Rows from block 3 of the audio encoder of a small contrastive audio-text model, named by matrix and row number. Rows with one number belong to one neuron. Each number is 500 + 40 x the weight over its row's rms, rounded and kept within 0 to 999. All counts start at 0. Numbers have three digits each.
After each neuron's rows are labels from the 100 clips, of 14976, where the neuron reaches its largest size: "top examples" is what is common among them; "loudest" is the band of the loudest frequency at the time of the peak. Only what is clearly more common there than usual is listed. The data: read English sentences (LibriTTS-R). In brackets: how many of the 100, against the usual share in percent.
# gate: first MLP gate (encoder.blocks.3.ff1.gate.weight, 384x128), inputs 0-127
# fc1: first MLP up (encoder.blocks.3.ff1.fc1.weight, 384x128), inputs 0-127
# fc2: first MLP down (encoder.blocks.3.ff1.fc2.weight, 128x384, transposed), outputs 0-127

gate.292:508475477512485428466489491579457466526485510459517489544521478523528491438544557567501530464502480503544502472467519556454544463488471479479461542560511482539541451461512546450462423490493505556499541509484468471474543541496478557532444544464473594480615528483461444534473445498477536477431507547515468435427438543438540457522480512516520491554469489452514550567480513458563456480596
fc1.292:496543510422477509518484616487567533513528622543537508495510570490472471474436518458454496463484488485528489529533481476454517483464509486651493463425530571443539532488484530526482538463475500531556465518558545529539517539481497498445526463522551481529513486517517497453497527471534420559461560534480514532527503460532464539528470496427471449445518520474543472457512495485539472581475
fc2.292:556506524450458480528527469561502475537551457452501486511447532478502495521540501475485526527423473537549455533445513527499509390459519505542559511517616485511450494444542525530480456505458471509487439471495516474506460460453452522568533394478472412512518495501425441482443503457513483451488518422405501475459496453482476536519447469419475500556494517503532528499505572538507470541467
top examples: voice: female (97 vs 52.2)
loudest: 4000 to 8000 Hz (43 vs 5.1)

gate.40:516460488417479456468554458423431512484530503537494482532582526552479527566447438498507515428535538427522512499528480481437448446533557473503493561534465511490488467474486560479490522438558545534525515463509512474535553466520549503495491464501548429490504555477555542490549443523521522462494451508517602557510564530441547464522518527439480490507466495473485511479446519448412408481510
fc1.40:493438541532497483463564493424451478505520522539454509466571559465497512541427467534458456451500492473496486432518537512506494481482456435516541585543535494501522456495460453554507449479521496503502547488459521501545472493491541516493497597496520541431502555452580544456483477526517550488433519465489511544521457517548624512478464514420469571476425569463521512483487515483475596477503
fc2.40:489452541487467517523543460527444521547547504536541551505450548427487555556492523484426507553453490532465565419504469450508460483493520468481473524491552545497534542513540530477506495523498513480486434429522535530588446411555432451463482536514489477517481520480580518489508519513501534506454535526493493460610556458536535550525479411448477474482521478520467539524400477483465474420493
top examples: the word "i" (55 vs 20.7)
loudest: 500 to 1000 Hz (40 vs 7); 1000 to 2000 Hz (32 vs 2)

gate.208:458468546473529496533536513520499597449498530504440534448558466524593463553487520485454458478489553498501505553533519524417412429513536493519499492469512477404541539489548498528503479560494510507472468515470537475492529419492446402497555472551504488526530528484530480517510519528447516487545428533492456574492484431518499576518455463471500444488459521484490441433545468468526473567428
fc1.208:505449534520492527463431508441493481500535553486481457452523531485483484482487417493576499502430471550472585583564489499510456514499432494558545480502497543531526465488496537512497460481494458469485534520488425476523522515468457485516609517492477547455493482454565575417447492446482532538548576457436441568502547549531466542428469522511450487498485534477532425492523496564493480443517
fc2.208:473532522562490434516519488514540422456537522509474504555520495525485476463494416562510466490479510494520458480533529557551521437585521512489416502472550506488523542417456521536518523516472499507500473446550476483446464466478507493433465496461578529521529504476495405529504516446464514508526544495467489539439396581526508519517552539502527539571626467539472486541487445518556451518517
top examples: voice: male (76 vs 47.8)
loudest: 1000 to 2000 Hz (34 vs 2)

gate.293:505434522506446507474535466527525477466474477469502447514491543595541493448481544468443469575458511493492481490373571517474472522486503568484493461484559441508534566465544534510457459426474493523564521583502530491587445478516379533532494502443514497503535510474458518484518506441567551556513478525506514489485459494545471557486496507516433511524493522489471409529537544474546484547480
fc1.293:495401469520501513502595488489540502514465493481519552557509583508455544523528581543455471503558526495470470462474487495498335483503512568536465582496470515463552481542481526494448492537512511424466484542424469519501492486447517489497563525466520456521497454493531485496499548467440532539498484538529382501514532465486516455475535520541567459470543500552487469524462472535491555456496
fc2.293:507566505495548463447570511513483495533515494479606486514517431512515520521498513460460493516476485477476462525507485477474556563513459510468487510484461546524397546539436516465551486446482522482435486585445479464467537539545411549506599586457469480526415418548444510435477543447480501475465487486533502513498477528459515497505509545562580488476462465509457427455542462502502486488502
top examples: the word "the" (77 vs 49.1); voice: male (77 vs 47.8)
loudest: 250 to 500 Hz (55 vs 12.3)

gate.82:512442490463446581499532514479526502562556529479541480449507464489492505490554526505500526453616466500517522528450456510506580492512513498457564510465396447520519452494543384555511533524463451433520513524529477455578511484517479446569474522460496532504517499551427510515456532581509536459472515462444502416553533483433488541533504503534522528541487523513484529523475504472518561456435
fc1.82:521432467427521488516470463488457534507412486508497496503522505435492533527498545390543459522579544489474511515419537460506531520478541482478526532464488524548478449513504448558472536511444578439526531495501492408590525412486525454538459524508508507476541499503536544554442542529571533524476513476432513476541509479530503459526408497500448561505483450481464493462468553512491531441433
fc2.82:414541491469544460468439505489496553435427570497453531531444508469515514579546544522552496556509506528483478605543507507510530495442478487448485549511487522498506491529440504527462477548534529493540473495485526509519522393467511590508468504451519498528478531459595506524508451457519502501546561491512509510483483519496508502498456599515429448534481465511413460497504581531518553444421
top examples: the word "she" (32 vs 8.5)
loudest: 250 to 500 Hz (42 vs 12.3)

gate.63:459505531528539479462484435413423530501517438516448436505529518467564545542433472558497509468473530485508508629497520485565501436512463501507535542472508451536535513468552473534539463536493558581518508422460529510454454506493441425504485460470558478479494513493537551549540501515516525431557559518551418545518493508516472526469489528497514537499482523502450423510569449492543536494550
fc1.63:523454491415497472546470450540464507441424472516524503535505529538513526473525495443505482528560498427441628462455524525518457508516474521455497443580478459543560561520480543493506585455518461488451524453501525535494507487512513496555538518484545501436467523475571454536417491546521509445521495449520579452511493449452466503554555449492512498496446485480511515503450494407497442456524
fc2.63:539543490492464545558484494547522450471534473564559467496595472575516502477501575533481486446489514502514509526514488551430409473493490464393514469457468569543513480497555514448539493426559523513551470497512505486471462546555533476522489479562500487494507502448452488503523484426536505507547442524497569463548547470518542467524528423413519573518495478573488572533517543490482517445469
top examples: the word "she" (84 vs 8.5); the word "said" (48 vs 9.9)
loudest: 2000 to 4000 Hz (80 vs 2.2)

gate.200:548523510489460435517494491541520415485509500450487464626483483500494428467594489505524446473541507455457577456550462534538456517456487474614519452487487503563491467499459467536451525528472470492528480561506551472407472491481576463530500493546461519443489519473468502560477534521469546566496483480477435432501542458475497566488483508529535555569468469550459500551511519498474468504468
fc1.200:498497493550483488513581470544572463489494480433518521518537475433495510484509524456499498447521495390514450490516537458522470588506462545499570504490417484449515481572540441534425414477484522528466548546549428522606505501527526492475478519484479499506563502481480484525495463504502531430491597552473507482441473453538479419470507568546516523537451456498485563513496517548513521450479
fc2.200:505508463483472564508524548504519468448461572526521513511581547531522536449507420455547459529486486544511547507435473489585517466513471516619464496445454545463515547443582549488510524494493505553477457510468502478485551525467503518503476499486511526492497479452545450541577533593428544487548547444511424493523491509475452557508495449523474417541545487521483510517425485443504570524487
top examples: voice: female (85 vs 52.2)
loudest: 250 to 500 Hz (29 vs 12.3)

gate.308:608515477625603470439516478533547463474462450458554497554519481476509486528522519536474459478467485495565420497467511458507521400439430485486489522555458496538500471491509545529471458480462495580536489479465492408488523524497526537480439561525537483471531508492524451526543489416492529428462493468546463511491451531487517515461536412513516538529461488509436543481521469467499522488513
fc1.308:375451494418462552577487544513484444487474578501482493442448580482467476538487442468508496518507539467592559502498536454538542487563585584502530472455552536525500446513486519482462511491547485500531488508614492521495496524523479450517536444513543472538561474496593505509527492558484470491569467544502517503552545468500485507536501444508501517497486525554514517446499508556440469501499
fc2.308:498535577374418539533481465508494481517538529490490525485468483502566528570529517477485454522325510524471480523463504511525508435465504498486472520514496527492422446456561449485506542580490490551515403409495527451525442466461452519502554501505512490430494497508461445471486456455491547529496524535476486460504519503556463516524544483489525512549480527445514479477572501476495498499540
top examples: voice: female (98 vs 52.2)
loudest: 4000 to 8000 Hz (33 vs 5.1)

gate.286:536541492415449447483508482459493452535527578409445530484488555475512522582485507510509427504507462577461547486530481475522540597517492534497419534601485556526443478479464470427509505464577487462532483547530470501496446469527459502453485513535593514520511462467484475575546462549520509480548486504503502547602524538451528503481497509473523469500496519530525494493496552472480423515546
fc1.286:532511487499516588487497496449499468441474518539487544425464483469530466491436504530526532470412531469476483489495497511442464457542478532559470492512539495499389475454451470464495485535524625508594459463495456505461493482469481481565447548455481525509479573505526490492504448461395519480448518583513508523564548470542515550489464488500467459503514525478492502512506447592572486449536
fc2.286:473497465511451499557535559576504487553549468476584566489432516499429495483496452428464522495378555506476454521501515523481443418541467467497501536521493517518533432585544518515458540476519499540527484476497512526503512510481511504488568521531500497527463526442510576520473473438478621504487521478503511499511470536454509501476569522486560462426502443430483456496588545504451508464480
top examples: the word "said" (25 vs 9.9)
loudest: 500 to 1000 Hz (54 vs 7)

gate.256:484456514540487420422484495523532492509502498500553522499469513531561510426583532507468486434487466451497495480506528461510512470467484520506499499473505531455574532475487593465447509484545499500552424610448617542525486470533470579523511558419483477487542467498534476442558502497510447600571497580507496509500488505499479500521449490524528495440466565499462467552487520523472503571503
fc1.256:456489519478481461499525515533510478492514530523509550539537560551453483557502533428490481456500472509494469520503478554605477402474477452514498488536447563463563515539527477483419522497470516447509507567498412495456512526430454496537536523436594519494489451509502478471589516489519485525517471629472466519456563450563446485444545479494521433450540534480492466505483464472513553526484
fc2.256:535514494462469498456501480539544457524466533432530513543519395515513465565483537476459497476513492482555438535541486495484588582510519510547534508496483508479549542504421528536474406483515463463509417578457458491487517509458493560582595541491467471489479507497465477479484498440473467543542543446482429490529550528469542538471478549517490544494533552514440435403499554505500548490497
top examples: the word "the" (76 vs 49.1)
loudest: 250 to 500 Hz (34 vs 12.3)

gate.193:492525452472512420492509450548535509485506502525548516578532532564479551504466537439492459519490537481498499463568529501466476484505494564505486500492467500422458528538576469488487514535507529487537495596555487573594632444542560541488515522542529472494463474420479560573517531507456436568518494592546505460468532464578447522504481462517503509486481508492450468474492475465499501523528
fc1.193:498517493501560483528491517525463472487560534528406496461509494436465523516470489540567462498522433559527542477552496429516501474497499477503505568462447530585482486504457454483474545416507501523557496600456470555495485503476487461481541509535492517506515527487528542415527424566483530592390500506536427462520488572525495477477504437523492434528501479437474452488448534580523478495495
fc2.193:510500553478451501499474469510480518480487491470462510495505427545500548523528555542564455512527504486451518455542486531520493463455540512388528477539524494463513507485434530478514505464561464470558437508446529524381425534513477541542453523474481504553510538502463527463474488491434431571450508585522563521472486531521505568465528468626492553541532499428474470438502465494515496546449
top examples: voice: male (73 vs 47.8)
loudest: 250 to 500 Hz (31 vs 12.3)

gate.220:455456442554568540519484509535504513530566549477520539445522482454449517490529493434505482497519449502482473552429504518572575431522510425481545501513435479553536459526528441511426534480436499483616465503483499473568518481496476415527487430541546499503468552551504535577449510584483517485520480476472532478531524489456471540528502495472527527500465485518456547473535616511510486489472
fc1.220:526549469486476347524534511476509478518530518560508476550547532573492476512497481515528536468478574458506481483576478485487482570477507520518454511496547550501479513484467556501559463477587526504417510511487406582434490510471560577492514532482469503521469458526526532467493500552456469489521439495548445539423483478579478504526478515509538460468463536488572488487464424506530443460534
fc2.220:577484505470510547518521554477475468519449471489515447515509462554519469518436517513517568484487472515461472369470495466495469486491532543490528492511466526522491496482467559444544532492494511561434470519493504469475490529555491442504536504477496518537492470511416446512475514505425471511502383483506522515436518464462472459481478434496515546486567543386591444508542500480500520550629
top examples: the word "he" (45 vs 17.3); the word "you" (35 vs 14.3)
loudest: 250 to 500 Hz (35 vs 12.3)

gate.121:425528451529473476478514512539516545487484529444492523579558532523450584499452527442493569560450459446460469459481502435479535578487438489509532511496478554426526493433477535486516505520507513441582455551483409490548521584528556478466421529552540533496552484455511524580565461502514560504489529499553490459541505451472478492471548520492483460519436514459553482511489509473486536526471
fc1.121:477501417501487486453568537471511520511485544467499556445474505465480458541509540546491603468487551537466499484534439418503503470500541469516504531504489458538542474460519522524608460484498438546480434397470506531524540460503563541467534500439433508550427466559568412536547470498546492494523552524462448497453466527477546522522493529499507527514465522505538520531469490537494608466480
fc2.121:523506512519493494487502543478382507563552456517532540541463492463496515499467522563572490549497514547459527485458512436510450479528488504497490472524527434543517548502546498491438537502436503495444489522604537471442468461493513480408487446466499461532546526477525499520539434494529494535523426429500570461600486491547517551375491504499468486433497478474439457549525509520483548455487
top examples: voice: female (90 vs 52.2)
loudest: 250 to 500 Hz (54 vs 12.3)

gate.138:565503424600465521523573446572505467516501420477543441494530469495480496428512543531496510497540448510506490469473509517466525525489394526457498552592416435524501489506542473548540520500475520496481523477512507541510499491460479591444510601505462567410520536483437521553523467517507512482495534520451455476459516481404498562495527508539513518509451474537506540486489495434541522490484
fc1.138:607488609490555460509426483580516508494433489470572501519560555558482459507489555525535478412505486505441501452425562544516506465445487465516454481557539469575550518538472529536478568485539490514497495520490442443446498458485529500470465585475483538477487470505472498473490470534497561500409508491506540515447517492470511422476468528484485559548539494499443511504495550461525522450516
fc2.138:475477409535552469485476512428486535499324477462467510498472488518465448474471475548573467565551537502481537521528508488494491515487472500524497489480500534546502480509514500482522396526534520547558490557470492481522514466533561591481497559500552503521497522557580520505521459493477498495486484516517549545520375500438507431495484546512505483495542462537458462569494566498491568493530
top examples: voice: female (100 vs 52.2); the word "said" (29 vs 9.9)
loudest: 4000 to 8000 Hz (79 vs 5.1)

gate.172:511539503609542488443566518450499472432494504402543552480524509444543521490520492566482469537518542467514485518490539605554483521421455565485492481496457488507548509516478561481446479442541414473495456602493484443496488512463550452513468524480495470467543450475530506526474520496486539471424478522539533529514511506565560520469533569448480490545495485530422471467523463525496533466567
fc1.172:515569464502534500579395544462510454518397517552513533473504524439509519492482487448561527516527488492501448422516572450481476564542537481574535487505497535500496556452516470520502447529495537471526449465522476542521538524536546476509548471499518478534491447489523551482521499484484400449500527574476501554536592522486516423472458452541489480442511436516512518555430502537492456417509
fc2.172:562530507506352521574540486449530507508583509529411501523479512550487508570576526483547476473490515537541486557517538523524481458533510483492486502524469535467521487434518534468563531535519461489523519476519480548523539510489552451487421500501443522507495469504521463534422499533472612455485505527440479514551511539508471554534500429464511477458430583454508498462463471465421534527518
top examples: voice: male (77 vs 47.8)
loudest: 4000 to 8000 Hz (58 vs 5.1)