config = dict(
    embed_dim=256,
    encoder_activation='swiglu',
    text_encoder_causal=True,
    text_encoder_width=128,
    text_encoder_qk_norm=True,
    text_encoder_parallel_block=False,
    residual_init='scaled_by_depth',
    eps=1e-08,
    max_precond_dim=1024,
)
Rows from block 5 of the audio encoder of a small contrastive audio-text model, named by matrix and row number. Rows with one number belong to one neuron. Each number is 128 + 24 x the weight over its row's rms, rounded and kept within 0 to 255. All counts start at 0. Numbers have three digits each.
After each neuron's rows are labels from the 100 clips, of 14976, where the neuron reaches its largest size: "loudest band" is the band of the loudest frequency at the time of the peak. Only what is clearly more common there than usual is listed. The data: read English sentences (LibriTTS-R). In brackets: how many of the 100, against the usual share in percent.
# gate: first MLP gate (encoder.blocks.5.ff1.gate.weight, 384x128), inputs 0-127
# fc1: first MLP up (encoder.blocks.5.ff1.fc1.weight, 384x128), inputs 0-127
# fc2: first MLP down (encoder.blocks.5.ff1.fc2.weight, 128x384, transposed), outputs 0-127

gate.365:120166112125092089105139135127206135141104136098140135101123144121123096131118117099071120128128158130126123155130160116140126168112116156138123091133145143147121102110106134107114080130104096131099157162107129119128213124150145146081134154133162133141147103134085142135107167096142128135120111125122110176122091104107159104113159153144130117124101142089111123144160100139107141158086
fc1.365:134114096145152131177136150105106168120136149164097141099127146133165168132145134130143109188123113107088152135118141124130143130159122108133099124142115110164164118135136118123114154144173146143094158090139144122165114139143108128153122147081095113082173137154169158101148140142119107126136148110150168108169117143101117108115130093134167114116140103116136070076130151109100141088152
fc2.365:116121133133123142084089138117114115123123080100108162105142132114125150172110141132089158168127151137147119148136122119118086167093085107097131130149117106119105172133131113106101107132120090115102141158133170170142083114182147110163129106127141126111143104138092111098151127126131122118155108092171177123117083133121179127093091131172112116126136100124166108160129122122125123168151
loudest band: 250 to 500 Hz (31 vs 12.3); 500 to 1000 Hz (25 vs 7)

gate.121:170143146120138159142142138109146120125139095107149131099119101110129146119128159143127127114116163150104154106103094145153206175132171099113131144087148142139132121141118087103156143155117110113138150127122114141165100195152127082163107114111131127125096128147120146139096188119135099139124174123122138128148111140161106135143135103125151121123178112086116155097104077144148155149136
fc1.121:111101139152187093120090178151146147126154109132167094083094110171125093121136145144120160136126129123147126180156128148130085126106125148136092140099134103118063130131093121167137112140166151145160167161143114115117116135158113140123149141130124155107116124118174123114139070118146137164155142123148149127181138110163131139117135126122129134121129096121155134073124102130119109088117
fc2.121:093127124152112127124139138167113154128151153148148112112116094160163188115106128137098098090110146122124136103120134115096111159128098116126144147151111113109113132091134133124125131122182155120166115151152110112165109100137135089126145133125155125133114073148164112143124169116169144122133083121118152096190140121081103122117119134145105160124059117165137113096130130132098157118182
loudest band: 500 to 1000 Hz (26 vs 7)

gate.288:097146132165134107087072109128147142158153092158173116128122154134150090135147099144156115127110127151132165153116142095178170130123162083105174150132135113095128082123129135141142088152088122124088136125112145141119104103093105098145170107156128115110130113098103109103130136110118093108125154098101078150090141097160151143089140090126137154147107128132135119127162144140129121125118
fc1.288:151124136107122151120115116104124122162135125171109128164169143105175166144158095138132138086132124130158083166133127126122126121162119129150125117097109123094135120124136155102042137135155122142123143127122118144116106106122129180115133090106118125106161116126067132123135164155101126121122123131102095182136157179120134104093129150134148145146141153210115110101103130137152133123130
fc2.288:114132140125140150125205154139134119131199138118139114092115147105066145186143095132144144143124120136147179145123170141093130117141169100173132091158103104147112127086125159130174106115165143132116077131103124126121123129101097146101139139144124137108105141113114124100090137131131153146127149137119156113123096123158078171134132156149141101141138125108137107113137109136133113174121
loudest band: 2000 to 4000 Hz (37 vs 2.2)

gate.197:097094133106132131086113123110155074151132122139174105112123162102148127161147111134096166111091147121111170142104121147141137113125125154132108089108154137142125122128065114086097140109158135085151140128081100127109158120148125171144174143120137095160111109116131143119176161108124080149178142160145118154121154134135128107127134105127138113087130146124133104115180147162113152142128
fc1.197:114159128127139155162105133116134108149114134132088144095147156144109139095105125078116128147143118142119154143148133153105115139100125104150137122106161070111072092152131063125097162129125123166129133059137129166124143143139122157100149099193097104090141146136128170125103112132135139137125105103138180128123136108119131115122154137085122171157133106144107109099158159130143109118104
fc2.197:104114121184112126128084137119129156123159087128094165125138147139106169109150113132118103112189124132077130136155171161066103096100159151112153135150126115138101111102124082145117130105117136122143076150109112178139136130157138107119131133156149125107119164135126128061125138134132127184141137085142147139144076139131135108158108153157117132112127149118116097127113139123125118130165
loudest band: 250 to 500 Hz (34 vs 12.3)

gate.379:139105107127088166149106125137118106109160129128146115106133117114168071109108144156129127104095138161075148148084162156129118108166093146103134134112138122122117119158086101155184114148144137129128129130131139073113105116189120193126091166124105134092126095136117115118094086142135127143135121129131123136121069123150149153130097103123126146138127101108140155147130125150140135183122
fc1.379:127168153078142126169107107107115146141151099153121110146104130142099115151128114097129128146103133083147151155152111078124125142108181107135136122171150154133108116129138156113168144100117106130125167150169126140167102180089113128111130138160175073127140120131071102092108153099131134096153119098132102135136158126108122145145136124100098127090114072126116125103124156116110147114140
fc2.379:059137127111034132095138162122125145088194120136176154134111146124082113132104126132150113107150135121091137113128121108128139137137072094084147133129153116158123115118141142129111129113092091145149157102101127113093146121125160116091163137106134089125154147106145113129171137143114141119114128159110122136141169113156132170151130133120142116128158121163091109152130126115126145118152
loudest band: 2000 to 4000 Hz (34 vs 2.2)

gate.145:125148123106150119103140113108121150110114126123146118135149125129107123163148154132103140134140144132118112101149087154124103172127111139141094128128149139164154096150145102130108111109137149136110081180112161127145090102115123097166150120093152143124098123158068095123142156093131119099161143117081129122115142110142114140147132115141166142158178146112158078065128160147125150203131
fc1.145:142170132114107144115127098064098118131115125111111118136109105116069110157149162151164138123119122089121123122134116140110094158144141114136096115133099157129155122125129146126176141163113110167095120038100162130147096126133152106109144177140134122121121117066084109124148164142137135073135130103111114135130147128111107147142128129108150162101173161125110097122135109118130130115152
fc2.145:173084119142139145118112143107114119106133125172112134121184146141120093162139145115136131168123132134127144126118141109096113117144119134156126139096124123159166120133128162125118135101119126119115138071135174147097186110141181166059117094117142118112124112100167131083118120138085132116126122178113145153094113131153146112154084104147164152150106116131135150129112148125145112173084
loudest band: 250 to 500 Hz (64 vs 12.3)

gate.97:132112130158147102112109115188118123113148135077119119141147116125142135087110155152161118154143106130130152104097130146120133139159093121104158141138104118135128178126114122144163144110128121116136107140151085087084115127148126165131120165119104151099160111122131124175135100223147109134102118087112102101110140177101125093116103131150117145176118127129130104146098126120115164108166
fc1.97:130128113113135143110150177086119141116130144152153119133130144150107146112133055102094122162106133131135091144194133143130140098126173100193135117104097130111145095151145138142123166149154113145169106107094142167127155144099128107131158075142124136128136113113129134084133165118120105144155133132140169142193144087135118149101143131102140113101117133154147094147154140146139127126102
fc2.97:104136123110095147144139117130131118076152104140137095102135129155091102139122126156113140101127117111091106184115103141124129114176148135120139162157174138157101100130131128141124121093098118109140156147169134096121119079127181150155158158131149080141132150143079097145143118122159133083176152145106119132107190105114171127150142119077140127118126124171114136155126157127131125138124
loudest band: 500 to 1000 Hz (32 vs 7)

gate.343:147148128162181120108115160118108125103114124125114133097123127126125124144117132114136122129129122111099174137090082166137131180137112117154127130146110111156166092146064088159134133136186134174127109179121094109159128166108146184098123113105117145118147154101147160098143134136154108138135104122112152113131099113171121118119167128123135139131111123116135108107142091123126164093064
fc1.343:128139110126084152117128075102131136155125136147113109119169103134127168134116123129129152111089107107138081143100183120094145126171158114153102085100096128130116141131107133131098087092144123120117116116090121158136172118155142126117113123143163134145135126155088105138153097165131092164099154150105095139091074127116158082139112132150176132112133138104117113130113149180117125108101
fc2.343:111142140151117100160168097096143137137110081110087144138149150140123163154106149185091116132112113142114142150113126101133128125100153117092128159146090138080094120108147112154129120131165125133137132135135183153174114096107090138126131080131132166105114184149136136119139139135124129171168147093138121121093110094155143146113146149120156120106129161147137146115138101159087152166091
loudest band: 2000 to 4000 Hz (48 vs 2.2)

gate.36:125155090169162113126150178094132147144142162104111092111168144122068128096129135143110109100113135119138155128141143100090091105145077181149147136119165123109102122108139126173158104113109151142160145170096154134131148082143115113104134138105138144164087149154130121104140108129154098114146079109124094132143128161092115145133115170142125126137147135101142119128159114121104121154092
fc1.36:143124157126176114130064110119128170123112117098111096114160125094091115163140135156138111127122171137075148160142113096089081091174107112122118103150123133149125119137095134097130091138161111113174085145121110150143143150117106091109138167096121140111098127116137111072172198115116145123123103110145128159132128125109129127156110109117136137124148121117122102138100125146132107110157
fc2.36:164136070130110136095128127125126106132178125106147183114142119064145119104139122121123124134113134119141139134111155116111098089116085157093116136133136140158107132141143139119150134121097168098089094120111143167132174149159068137100120160124112141123161122109110105120119144121145146108154171122108146137113133139139125131123120135133176138092093105154091110091157071122163093144087
loudest band: 2000 to 4000 Hz (78 vs 2.2)

gate.165:122063149165144150144130104088149096122118154101127108117130144117122129125151161107161123141137125125080124090162129158119138184136130119119111148112108124122141101152128152087133185163123104092111122133167131162138093102116086133165123113119130096138113117120111104140096119142153175122135136106110105107181118143095117151078128152152138146157193170132106117160121124139129120155148
fc1.165:163165172124132095140170150118164141134117143157098113129162163109097128123136143090140138126086168126148125156183127122104100117114114093147124115135097147140117144167136145145154144107127088133094078129109142150114165145112141110081135133143081157134122143113122097090159145112077083134133134148129150150103114117145124120106142143150168081117167167157112111126113141114089117129162
fc2.165:152155121123098117155148141108139105129168165160130086146196112090082092163132092149145114113153117142128144137149131131143134142124149117139125138147124135139140108113132168108136160116082108127084131093194132103136136075133176117130132115119139114126156111099105111133115117137132113103132076170111145150125127114124125160148092112077183179141100096125161145115131116126142146142117
loudest band: 250 to 500 Hz (46 vs 12.3)

gate.294:138160158131113126129101165131119087120146154132090159158149101137081110165121162123141117147121100124147122164152098129127109152149090134124107136132149197137112114104134156162120149137125165077146113136134159141120139191118131125122124143113157089082146164100138143162073125106119080094127112113170093092103137109154144102121141111115135125088151121123106085108117144130120121137110
fc1.294:112083135110132117128105143124152153154101143109146131133110112174120196132143136126115143168102119108130091134166107143178131128143140111121147131105137157118104131154135124143169108135120175135130108127102080134149113149110103126097126102150189142104129111151137113099157102126158112087135132124175135128127169125130089086136149113093121129148099108179141098094116121052112111113119
fc2.294:141113107159129123114096118157126084152104170152070116126129119111118096132139113135135107117120125135171117141124138147152092134127140138069128093134142181149129059106129135082140131132154168139128095065116110101161091201105152130153103150152126160148117146151157112148128153133123167140155131130151115150133099117085121113155130174120136118107143144105134116115145108116128114142115
loudest band: 250 to 500 Hz (50 vs 12.3)

gate.138:104127140136111138180168126148116141128127148108154150103131127106170092124145125139152150105142127161100138125140115167124167134172173131111097166169108119120131148105134164087188125105155142113139114150095141148116134137145118175127130123141146124145148141132168110119140154218126141109162102139081139121102125116146099132157127098165152120066132111117136125146154113109118159132108
fc1.138:089133113147119114151149114125105174139156178115100138130156146104108104145102135168110138128139152077130154104128141172198146127124125150163111162121143152130113124109155137139100118100106102137119105104161140140123147094158133154111115187105087130118128087093123118151131120112167115112118144121108110138144142080146112118132135086100124135092137126072119124095145167147101181147141
fc2.138:131130113098136076144167142149132143133134142056127143099125154093157138104132158080105127125129124123137118117118133156159160154142117136109139118110126177135168141133119164108162162136127153146139120137070178145135113128139121077123099131122131142092099093095185127118097156120156140114078102104120093158102138130082099113141126125154122107115134135126112126114173126093106169123147
loudest band: 2000 to 4000 Hz (26 vs 2.2); 4000 to 8000 Hz (25 vs 5.1)

gate.127:128107127140157130109094169122101102135158128076125136123123158125128149133130116113118123119121137155129140134156083150151078127122106145109141135131151138164093156083146130153148136145148198063149131108129103097141114120157111128140157120078137157102086114100154147133130152076105113150130113128167110146174094148177089165120086115157114107132103137112140119150131132124134128168109
fc1.127:120142117124159126147192140123111137139151132163108139109156131094142138140116107107106127139083088164108110147155166124135124096106095178147118148120122148129149070171114155143152133132123140131106129148115140149096134103142140099075114124129093117122095139131129112124137077127129140179130150159136076126084045127138111108156123152176128120118113125103126160138134124127127115170101
fc2.127:163118112100141205141137111088105111093116124126150138118090102149186152126101091100120118144154118114179143198145096118127111119115129145131131097077148140102111158121125121155137149120124137108095138129114105145167136118132145127161122150130093157144177166130089104091126125130085088118153138168139139130099139156138133133132135103088118124156136098107132134132148095154122134137098
loudest band: 2000 to 4000 Hz (52 vs 2.2)

gate.274:150115134141146092110111125096154134147138146105101107126113134103148139153156203126136112137147157148122141109110090121145104145122131120130129133153153133146109104054172063131144133142155114114136164176117086115177142133135094165136127135114168138117099115087129097086108140108128144107125147144129145149186154120131113128131149123144132142134204148100118102115118135131163119146113
fc1.274:138140132109113145158137132124142156113120126150079106145116139124115108164112136151130126148081122113129130141091171153103110115117099149146151105123128091132138100186115172136123113117100104103100128087083146140171101095119149108127117137167114143158157135125098138125136064153154129103089154144117099110095135099092181172148152127127185122133149130122138118119140163087119156110097
fc2.274:106142112159095136145160106085119132097070130173113122121153134142143112145127117151125121159121149124141115172142134096145142108133123178138139145126125140111134153155140147129113133143072113167101117128090154138112164109126068132157108113103132096088143127136055097066123114123115113121151161163140078110110128118156111158113159159124129134133131111097100116089115103117153100121112
loudest band: 250 to 500 Hz (55 vs 12.3)

gate.226:166160166168149137104130101099148114106139155113136113137137149134112111128163122156119141169118083152105090153142149109165133112102148095155173138138078088143129130153134105199106156138115142152110104121131119147145156154108132111123118124133137121159095179123124124153127129096116102115163138128119081155107081150124104184112122138146111124151120059131144127111147126114152132150106
fc1.226:143160140147128159100132150113102120084145110086117101176117164127148098129118124160141128112119108139088122156137135130152115074154123109169126188114086124143148160135125100145106136141141159140146147103121121076132113110124106093131132143120123059151127129154138122157140129099093113104151154151112119149125088143155144157121048138165140116083142104122087128101136143139108127134135
fc2.226:143114121097126138153100127127122119106098147107093150154143122133158138079105095137123106138197169126155124163152140145103122158113110142183109118091110129129114130118121069175120156149180121144157134152133139130120107137059163121120115095146108168144104142118091117098101143143118090124123133127113133123121068118137102124104128137138140140146114129159111102134121110163118170130075
loudest band: 2000 to 4000 Hz (58 vs 2.2); 4000 to 8000 Hz (41 vs 5.1)